{
  "arch": "dit",
  "model": "text-conditioned image diffusion model",
  "dataset": "regions of photos with short descriptions (Visual Genome)",
  "train_examples": 203450,
  "image_size": 32,
  "horizontal_flip": true,
  "conditioning": "text",
  "objective": "v",
  "cond_dim": 256,
  "tokenizer": "char",
  "vocab_size": 61,
  "text_encoder_width": 256,
  "text_encoder_layers": 7,
  "text_encoder_norm": "layernorm",
  "text_encoder_norm_position": "pre",
  "text_encoder_activation": "gelu",
  "text_encoder_mlp_ratio": 6,
  "text_encoder_head_dim": 64,
  "text_encoder_fused_qkv": false,
  "text_encoder_bias": "none",
  "text_encoder_qk_norm": false,
  "text_encoder_parallel_block": false,
  "text_encoder_inner_norm": false,
  "text_encoder_drop_path": 0.05,
  "text_encoder_positions": "learned",
  "cond_dropout": 0.1,
  "norm": "layernorm",
  "activation": "gelu",
  "mlp_ratio": 6,
  "head_dim": 64,
  "fused_qkv": false,
  "qk_norm": false,
  "inner_norm": false,
  "kv_group_size": 2,
  "patch_size": [4, 4],
  "layers": 12,
  "width": 256,
  "positions": "sincos",
  "residual_init": "zero_last",
  "optimizer": "normuon",
  "muon_scale": "original",
  "lr": 0.016,
  "momentum": 0.95,
  "nesterov": true,
  "orthogonalizer": "newton_schulz_5",
  "adamw_lr_other_params": 0.0027,
  "grad_clip": 1.0,
  "steps": 15500,
  "batch_size": 128,
  "epochs": 9.8,
  "lr_schedule": "wsd",
  "decay_fraction": 0.3,
  "final_lr_fraction": 0,
  "warmup_steps": 460,
  "weight_decay": 0.02,
  "adamw_weight_decay_other_params": 0.01
}
Rows from block 2 of the denoiser of a small text-conditioned image diffusion model, named by matrix and row number. Rows with one number belong to one neuron. Each number is 500 + 50 x the weight over its row's rms, rounded and kept within 0 to 999. All counts start at 0. Numbers have three digits each.
After each neuron's rows are labels from the 100 images, of 14976 (inputs lightly noised), where the neuron reaches its highest value: "strongest on" is what is common among them. Only what is clearly more common there than usual is listed. The data: regions of photos with short descriptions (Visual Genome). In brackets: how many of the 100, against the usual share in percent.
# fc1: MLP up (model.blocks.2.mlp.fc1.weight, 1536x256), inputs 128-255
# fc2: MLP down (model.blocks.2.mlp.fc2.weight, 256x1536, transposed), outputs 128-255

fc1.557:559518509507580452519500440530525545486524511467296540437509465478536564489512504494501497482442525505487552549519573535484621457474441540470605578503460484515492499359478508455529523497432475502463478520480574503503428484494539506478568458523491500587498483533531402394479455460431480581512509381459505454511521442511419494437454507447458536458477485466331453459634417560471552504521
fc2.557:608514516501496559447480498504549557508527451599518487491464480457537500509499512508457407612493537511547439539510437520410502580484552484487523565456490502477510401570505436581444511418516469551488533561550511511445530546513562476412541493535494529505450505453555502600537458512404553540525517549509448498561458437550456476576423469577503409509556567486470587438468487405474488495471
strongest on: text has "red" (28 vs 4.4)

fc1.76:484462531514479528495539512530505504484520511458427505509508494499495487498513534516495527491472480565501477505529483622425447521497517607514471435506216485499495478435597470586486486548512471560495497464499484495490495495488527504604508462622543571461453499502481525520536491489466491496468471508477539450521550562502544521583536508492497523495487243481480463513533485506529472398480
fc2.76:505504500506503489492468446503511465533458447472453504544373554495535510509480509517513559494471499497519535508529487478541576476495532446488475370520369480592540540504592535554464511486478516498500498561456551502509457528472495503508520482532493430457518484504426491577471504592463483463513485534511529521542558528412507458566427521487475517505464644521455488498360485567481468503533
strongest on: text has "red" (28 vs 4.4)

fc1.82:491517461523498487501501422642499435502506463478532442532507494461549561494467468550506519517501585535486511496454522562561485497501562395520426518415577498375534497655464456508571509448526451504497498511504481509526469507531474516444448446510246444507431573565489506534489541576605506622475535504523498506513523611489568536533534557458491463583479476483600501494437514433519475530421
fc2.82:511481516470511507457530566590517506536514521453557468488574526558517529584463477516490471585476484508492491489405512383517523536496486512499512627507389500496522576553525558501447442475499525525489490503466433506492512491404488499484517499528465498422540479454444527489499593481404501538504467560584519493513506503577423581513458534587528461580518499542432545553533424558555512487381
strongest on: text has "red" (25 vs 4.4)

fc1.46:485504499505509479497517516428510517479461493477559511526509474592580562480431482471495494531485534547491528453454485507473541473463556565541469593493585511430490596627519487510562476661535469518500502474484536505476515500503517495416506436581215510540457458497444452474537523593621498493431448588447508516577489532487580499541507482453524464473550452518503568502365491537582462488498
fc2.46:519475492447496531508543536430494528539545410539613434433536519441480612542490497514508494482516505559522483503417490428625566520504543553482521682527565513547479516502569498490502458436517553489481491509508452465477528504463479489398521555468539540498516535411454506474512571464444495458521463497586511468527545477594460681463522518455550508512505474503553525538509472512553502528487
strongest on: text has "red" (35 vs 4.4)

fc1.719:478522498502560501476507548396513500510517463521435594471401475521459402411528497478516449533482381507484524475532435445495448535477470512503503487522494541519513423529475498559601434525454572480525482454507429495464501500473469545410511721578600506535613530445495440584521539574461500555505472495512478479517383517450497480608497531473488416400517465520592516479408530502434507450548
fc2.719:542474496532521556484510504450527531532591418530653565470451498494520471578511476482476455454491575460483520484564501469491507499505503414452486507521613544463501477451499486503452548595509569498487487450456472465507512490472471441400493393510500597415461533538452531545510543612451507494523472490525507486518581432655430410521526551476490408408486566513542471547591481514521507560535
strongest on: text has "red" (27 vs 4.4)

fc1.110:482482503508490482496520474444504528520516431542559497479420427603530387483459506496450506572422478576532579636490448554537462510455547566537386511460588532390474394513473526463619511568513624458508472454471461497451494503482498557450594463471480614502502484455475479523471495549434473506542541588477507583520443477426485514541487475490520460422567443525559519495436451513516478544602
fc2.110:533489494496546559504489442451517538539590433561587504486512481424441471520542481489464406492462547457524538465500505556561518525526503517482552576515541573500513555466497465550511499574485713485528470547500448536504505477406373422441463520530529612382524523522468544556527596511487474512529445532590502451523536473573447491503541524502474432388452523538509479550565567543530545461608
strongest on: text has "red" (30 vs 4.4)

fc1.653:517507539482576524491493549457511489517520515482516535541557516515634503501503501433548494514511510513540516485477474556500515480509529359505518507524494425482523612385512539447551472512506546541482521542509492521523499509545488473513532437476398516589535487501528479493470379518379517491516529432480446494522396533478208489263518498503516506484490469514550500514579475493489488568481
fc2.653:421544516498536502508509499503486526515508452481491535546543503520506468587469467502485478546533499460531506513481539433576480499469444659497510459471618463524532551495490519452309490511508451459452524431416544514550521460578517514575470505557485465456483487493564494568519451551566562513489552503520483478500499470531473612545400531490494494488493546420474544437525497422526580352491
strongest on: text has "red" (29 vs 4.4)

fc1.623:519491544470519492495534567440512501491463534516495547497447443522441470479539521524446467517469510526496531494504470371529481549507450496496523557555435543593510378502489500453489479520496537485494485468499450479490500512544461509490500323531477513484465497553498518406454540283562513530488461446440510497490491444509672517690556492561475539479481518541491547509707481494449429393522
fc2.623:440480461499535497529455441547481589471501420435577499544503573504450529529520501494499539551543547490496465478513499477494453428542518455552472542454373522483508489438509527502629474378531499417492489495539598484518463581471472551468498498469469519542549499528445486397499545525470528371477434536519508507580489508542528447512552586457483486512470470470483589463534442561515548609514
strongest on: text has "blue" (26 vs 4.9)

fc1.391:503501531493519485505512427528531515486519537544495488529502502512411473493485529522499520494523540550515512475507501510508549556504488613501496512478198481473519487401485486551572487476527523496511493510499514505505490504520487500448518465662414365511473499486494489562504438580470485508489490495502509498508496496508540544523545500498524497517496221484389522505500501517501493492501
fc2.391:493488470509505516487430515514511518489474296454611493483441549473407566560478441494540565494473497495525462496489490568547551472500531393477497472511391452581493559454603504516457507463485531501527480481543519494516474531458493513447517535494509583460503504477415521489506558436397491430481443445517587492513571506483493497622413548498526509513497712505519513502487494575484475563497
strongest on: text has "red" (32 vs 4.4)

fc1.476:507499498511496499504521467527523487491514477438467512498555481495561438469507501498474459496471484512509489483505483528495415542482537560501491538490639545535525581533507471524410500533479477472497502468487443508473500489518516478605462378583432618528502524516478516467523488431456498492543498465546545465505558457552423470572471480488491504477496694495589522508290473515524497420474
fc2.476:481523509499484518478567504500486517486472602529399549507506475513536477612479476509499477525514514578471492524496508489496510489509489458535502542526594430520481589557497535492575490574530523465498490511498473519530499481485496520423485600464530498554530481524537473342471482498433511545524495551526465518514478570495482511466535473491500502496499334456469510508670487457462487584476
strongest on: text has "yellow" (32 vs 2.5)

fc1.641:500506549486551410493425538629531498509460375494516464478453438504587504463358487459476573519478653485527533565429484499540524472500507486463571493454672475529548499477536542455452474509517523510512463489488541505507485490489536477452499540447482522486410548532480567444459523372471467488490464481463512515510523501542353484513489411522511501549519555483527545468548515484523435530487
fc2.641:507444496487569523506447525382491381535462542553549504509452599522570537524534522434445533504589611440449510537562465589497517481466503436479577428488480480386493503479492468507571463581555536500542516503513454484499433483410494486430485512509510524493463503514448494489540419497431524584505527436498494461486445472516505580522454431432526473460523580511536430460502525572515525410480
strongest on: text has "green" (27 vs 4.5)