config.yaml
train_examples: 203450
text_encoder_norm: "layernorm"
text_encoder_bias: "none"
width: 256
positions: "sincos"
muon_scale: "original"
orthogonalizer: "newton_schulz_5"
warmup_steps: 460
Rows from block 8 of the denoiser of a small text-conditioned image diffusion model, named by matrix and row number. Rows with one number belong to one neuron. Each number is 500 + 25 x the weight over its row's rms, rounded and kept within 0 to 999. All counts start at 0. Numbers have three digits each. After the name is the row's rms in percent of the matrix's.
After each neuron's rows are labels from the 100 images, of 14976 (inputs lightly noised), where the neuron reaches its highest value: "place" is the part of the image that holds the peak. Only what is clearly more common there than usual is listed. The data: regions of photos with short descriptions (Visual Genome).
# fc1: MLP up (model.blocks.8.mlp.fc1.weight, 1536x256), inputs 0-85
# fc2: MLP down (model.blocks.8.mlp.fc2.weight, 256x1536, transposed), outputs 0-85

fc1.440 094:500495484469505526535505523496560464494488463499524481536525533531490495490517502505489452501508526466477477528511510505532498472512510546516556495489466516527546486508553497500506514463512510511498503493469495488498485468485526538509530506530502499530445522
fc2.440 081:509521485525491496512459509522511470516514539487492513509506515508479483526511487506490527472503493532493509523490509510460485498491476502509481510532518484499483493492535493508493506490498498437543467505434498494474500509531482493519485508508496497513497489
place: top left

fc1.579 117:478534495443483473511513485525476525478478522480514499499561475477479502525516518506498507440522501521503495494524486523482490497527485538525467522470514490502508483496474524504440520487459516500512499505494491484462458490531510492477501577450601510519486467
fc2.579 106:472517464481466540491491507458512514487480511496493514521525498523479513472490520538448508446535507505471494508474482492529515475492483543491512482513472499503477523498535496508462488517478541519510538515504515476509544482541513510504560562484572503524480525
place: middle right

fc1.377 101:521485509478497471495532486567485539483490508508463459548491509482484520503501488481432462472499534494478543509467474477484515496522456475495497472500511508515489506516577515484473462472503527522520515546530507530487492522474492509485491530482517506515477501
fc2.377 117:503519512503488520487496482529530499511522495494511499487490521516510529480488491476522480504519510506461459524554485461420486518530483508484544508505529489502473489553514522483479508476516543496505487457515466532504518520492495565503505514508516507473509488
place: top right

fc1.158 094:481514527494500494515503473472474469489523487493497488482505523496531532495485520497473463521505489486456502465505527504517505485526491515495513525497502481541486461520513503466531484492494490505580495509487528452500494535515495529469460519495503475484478545
fc2.158 109:500502525491528516553496513499474533439497540472517434484493502534477471505491497508498537561502484474452508494534487490511493526530500490520510501497551528460516486513481504467515503525489479511434489442550475512514500527532499482483514486504488498501518496
place: top right

fc1.647 108:489483525484482509519488501509504498442484501554476471479554478497521488496522517484528483496528509526560495468484540477517514496496514476479561511496507491520421486524527519538484531506460497516507497504509514516515453481483490488504485430469498450475504494
fc2.647 129:496475525489494482490484484462500534472479434463521490547525538525465470482495526498548494469509454488521515500485505502509497529510532503521477484491520454495528504526520478503550485512475511497561465528547476508458524470502491514510480450480512488493510517
place: top right

fc1.603 109:514515473529540540470496487502475517508458462485485505473506486497478508539533473493510461505497492495490501480532502534463496502502542462555505492513502512506500484506547474505552509519536516479497473442545501494515500499505507527528451516517508509482492523
fc2.603 119:505473486470529492511559494538484526476471502502518500506501509502483525502460493468512515501479513514498494452520490529539525506485552465496486512472497509516543519467472484486436516512511506497476490488538475500496496497519523513479476517488505514500492504
place: top left

fc1.486 094:488536487467436530481539500505476478516544478516461471500546510481472465461486517546492497488495508525427494492502492496497509489501488532532496533515484488496510523498514494509537537494497487503506489491500521506527489505484477531474510492505468514514489535
fc2.486 084:488534479482552481523469515512519494531472480461493498492475545505479470508515497498485516499520475492467493513485525542456502471480500483539517520486481478497498504448511509476509511511509489510503447507458510494536496542490498524478483496480518489538479474
place: top left

fc1.182 086:460462507519487478510481505523502470465521547470493524447468519473487492477523523473487513463477474495530532432476523517475479488475487485545470483505499481458506485502487491495507528536495491479514488543511497516517528515477507469507538505512508494490508517
fc2.182 097:523484513484500464502474485504505485508543487480518512535504488553474495486523480474477495479507505461477493529469496490450535497520513500509464483504481528478504543491475533476519481436478490483493523467479504517523487487487506498508475490485482510523496597
place: middle right

fc1.638 089:495501505519505437515495482503512437494523510482463518496466473499470469499506553463507571482489459503490506535499525532453545532525518489503469481518501525524498518515495495462475467558473487522514495517514489493526435529511536513514494485528506500504504481
fc2.638 101:525518515483497444515484513521513552534538534522521455552517509488487471472507457507532554492519538502540512518499448493503525522508507508516485497494509509526495469501470498485494504437501498511515480470539463482538511466519481501529498502513492472530496527
place: top left

fc1.747 088:461468489506469446579489529486530481537473484471505542531501516505499495526511482508506480510501501542498518494527504507463527512491527507516488491469523515479528527432504530531479487551512535499556464536522503515441488513533485523501566467512497505494456501
fc2.747 102:542460497456525495465460521496510491504476502505518515497499527512517500503490509520544480453515453515519497452478478507513508462476455505546497489523478502482493475496447535489463519440495539495532522463427474497507497466508498488483442500514493494513511497
place: top right

fc1.339 089:457496543475497510529529494520461464515449488504490491449494501536518512488504492499539494484511494502470478511475483488516507444487503502503506486530498472548492523477471448521502507480521504501536494509481429550512481464526489449490482508481486499475504475
fc2.339 107:532494482549473529530533496539461562516488464512494476550506526482490536510487507483528490487499516514489505547486515490514508445537509508461522492517523523535507498516459491503519480507502530464486506495520484507491489526504512543510519504506488487498492511
place: top left

fc1.627 100:519482514512505513500487496474488520479464485505520484501489511492526462517508444523502498486529549502489525492512492497520518482515483518516523547511507492481462545502505500483514475465476445534468541519512496478476487507538502502490518531487485522509491502
fc2.627 075:501474529470532477485497499496503493476517471476496520538524502465515489474499490531479478538494486541481467542506524489550515591475496480512525457492455521491534498522472514534553493494508574516516466489489518532513511546490501479506515524501486519481510490
place: top left

fc1.387 101:525492479433527483485517505584485486529483506499496494526477506488488547519506530503428496505524484493463514510477476509515516511501484491528470494507487505508505510496541481474512487458503482496490492543542526513483494522480508472496497487498508489515454515
fc2.387 093:526526485470503526502483488492502480503498520518523512516511517529495517513504490505526503485501474483438497517549488493451480504536484505489557501522482476498501515491524494495484487451503553513469509482498467526536503533525506534479498503515494518472511541
place: top right