{
  "arch": "dit",
  "model": "text-conditioned image diffusion model",
  "dataset": "regions of photos with short descriptions (Visual Genome)",
  "train_examples": 203450,
  "image_size": 32,
  "horizontal_flip": true,
  "conditioning": "text",
  "objective": "v",
  "cond_dim": 256,
  "tokenizer": "char",
  "vocab_size": 61,
  "text_encoder_width": 256,
  "text_encoder_layers": 7,
  "text_encoder_norm": "layernorm",
  "text_encoder_norm_position": "pre",
  "text_encoder_activation": "gelu",
  "text_encoder_mlp_ratio": 6,
  "text_encoder_head_dim": 64,
  "text_encoder_fused_qkv": false,
  "text_encoder_bias": "none",
  "text_encoder_qk_norm": false,
  "text_encoder_parallel_block": false,
  "text_encoder_inner_norm": false,
  "text_encoder_drop_path": 0.05,
  "text_encoder_positions": "learned",
  "cond_dropout": 0.1,
  "norm": "layernorm",
  "activation": "gelu",
  "mlp_ratio": 6,
  "head_dim": 64,
  "fused_qkv": false,
  "qk_norm": false,
  "inner_norm": false,
  "kv_group_size": 2,
  "patch_size": [4, 4],
  "layers": 12,
  "width": 256,
  "positions": "sincos",
  "residual_init": "zero_last",
  "optimizer": "normuon",
  "muon_scale": "original",
  "lr": 0.016,
  "momentum": 0.95,
  "nesterov": true,
  "orthogonalizer": "newton_schulz_5",
  "adamw_lr_other_params": 0.0027,
  "grad_clip": 1.0,
  "steps": 15500,
  "batch_size": 128,
  "epochs": 9.8,
  "lr_schedule": "wsd",
  "decay_fraction": 0.3,
  "final_lr_fraction": 0,
  "warmup_steps": 460,
  "weight_decay": 0.02,
  "adamw_weight_decay_other_params": 0.01
}
Rows from block 6 of the denoiser of a small text-conditioned image diffusion model, named by matrix and row number. Rows with one number belong to one neuron. Each number is 128 + 32 x the weight over its row's rms, rounded and kept within 0 to 255. All counts start at 0. Numbers have three digits each.
After each neuron's rows are labels from the 100 images, of 14976 (inputs lightly noised), where the neuron reaches its highest value: "top examples" is what is common among them; "colour at peak" is the nearest of a few named colours to the mean colour under the peak. Only what is clearly more common there than usual is listed. The data: regions of photos with short descriptions (Visual Genome).
# fc1: MLP up (model.blocks.6.mlp.fc1.weight, 1536x256), inputs 0-127
# fc2: MLP down (model.blocks.6.mlp.fc2.weight, 256x1536, transposed), outputs 0-127

fc1.335:059025150159110088075143092138180102141067120183131117144143146158110109166106128120186137054105129184114148095124130135112130110186100116155143141082165120143138178145124085139133119131117160090255211142192207116144128166104128158073140142154123098162115125158126139140113000098128143136124118066162131168158107133127127120119158108131076136119180073138113105123153072115110155141135
fc2.335:096064145160206062092186117152125073142131152111132159130116116156145056144128140100129106111122109129092138095125132124147161162064144137128108135162165155112149139109197063197113125120119118123108184171205159127153118216138130092123095129136136120195147095147153129133153108180164120111145117140122101105118167133102112161144129138134119068061100090099125132148219139131146084141132
top examples: text has "sky"
colour at peak: cyan; white

fc1.659:055137147076133144056145066147161073136081138108144109148131139153108065125117120110094120092124110103155116110144127120147114118150115130136141125123118162130078120143092121120091082152127148146112147079112092141110146129134127159135134102109143115160125021125173107133128113210090143132103157047143136172086114120109102115151119116070150086117149120117125136108124154140117129141124
fc2.659:038071148122170156074064169110092127125131117144089123089123097100116148122138160114129158117133106117107126099158129124173127171142123128107124130121088120180130147077167101120167152157136147152167127100053130118191105117152124192136149134118144124122129028222141116144172109132183115115113101130117133112160136132131116134129071133153109110076122150088115127107210159130098118094128
top examples: text has "sky"; text has "blue"
colour at peak: cyan

fc1.621:131101047145117131107148097098089073088138123123142120121129131126154196124121052164160147128125111123082100144140142107140095055126121140124101116124108141109114095156138098123141154144123121077071115096103128146139138105159127131147096111154114088077100170110151103122118102098070140162087105130116144117119087110104131141115083097116153088160138074178127124182148119118099084110133
fc2.621:159081064125098123117098151103132113128146132131126108110115146126139176138127146115060143105110154149137138253118141126147119094142115145091113129131113125134121151064120140096207125103138071188143088115095039133092127073106126130136143124145122127102127153112142125121138116134126126099142112083103117118119114128127130155128166144138093164103096105125112131065092075124089076112120
top examples: text has "man"
colour at peak: grey

fc1.15:110133159120127084123124121087132154102125095145096124202179138109140076103177116161123104133115150133129126110032106115100136127098168102147089079165110152078079116121107175109188094113155170119121109125127121113157112114110187146150131123168146188098139127116126180207150119140206107129083145157150091110137101051067139095105151157136153165129101108145154073144115051091123136129137
fc2.15:113125102142081129085165126095097071129076097117104127109232129146116137077152123175137121133161133128136114152104143125132102133151148093158077078142098135087141163128156075119073119134168054134110159154198114099113133123104077131156096152089153178152142161137156056058089143146079127117093131094090167191192202225164115127158095174123093128159152113113159072133153181183106130136163
top examples: text has "red"
colour at peak: red

fc1.305:114134130059126097157122085138121136172140159150134128144141111100132094110117111139139122157206104118110163129123083144125135104147153232134122159100151131117144127120108153153088141079088145125112120146143134136113127112141085120186146173065173085189110097108132191061146119121116110101133105123178112112135208135093092118094110131143165143155098146132214040120134148077102145147192
fc2.305:118098167125100074145152141145115143145101129118150118157208128132149085084088137144164111120073116163142147112144155110140134129115164206123140179143109132129106105122165074132190147130087090173115128119116126143098151132169145137199132054169237107116129124121148054213126095121092104139107125110100185166050091142140100115116115110109118106121110127124150080155126104159140112103239
top examples: text has "red"; text has "sign"
colour at peak: pink

fc1.254:139122136118160120071181143114171090090144141119183095129124167107091152120165155121088123112132132096135118088105110119107118083117086127155187138100101101141117172151079084107153156117123126099174206140143086165124149148100116160077185121124124144172163042100143122127088049218150143082101159117115123150120085151110082154168169127115130155102159065162139142110158065125098134147097
fc2.254:184050072090115100120145125107077094126077075119116147089128126131155123132127195119103165067120171172120120132152119127134135151135133125150121131160068133121124158152144142177126161131111136179115078100116146218127124127073124195142099126121121116179088064113131119147179090150151127129191121161149120150074144128156135136137150130114136185106133133195105127102158106129108092106126
top examples: text has "sky"
colour at peak: cyan

fc1.202:092164134198144144068104180134217079095130135077181064069124136129097169142158055127180142145137151125131152128089123127102121107172107122101163135173144102143144111127148060168112117134132128137210134161158079109105165156134148122108169127120112173160095203195198143138107180056088174071164092196143139136116115150143145105124165146153150110085084118145123116151143153147126156089157
fc2.202:118183152180128121180073091205151121107111099120138170093129063159118193134140107141098131087111199125138130045083118124166145162031125132148118127087100169097120106117157109182097095088124126117125099158130153117170120168137119110135107126127118124176111125147116104122096147152097101202145161151158117126145160125135123178115080147137166086100146112079170117082151122137076096106118
top examples: text has "black"
colour at peak: black

fc1.607:094117108125130165109145108166129140120098155126093105155126094162048154116098185137150135158127148255100113124096134108110130090157158096182144123127037128124121084136145122107130126180111131140154109115144133109119148088024115086103152106108115123159135114125141108103161180007130115180091113097118114169158135130109121227109118121103149123079199100157114139126149104130117116089119
fc2.607:130149106123143157072140100145149099124058109137096094118119232114157134130134073133204134181118082184143122186125119136126134083157124151157109130150229079109134046156167170114096100048133164108108159133147160098122156159083134148112147119116138151031110106095097138130156131162118097204065100108103150158130084131169125115131103107112142145110155164106133129120128111135113137159117
top examples: text has "red"
colour at peak: red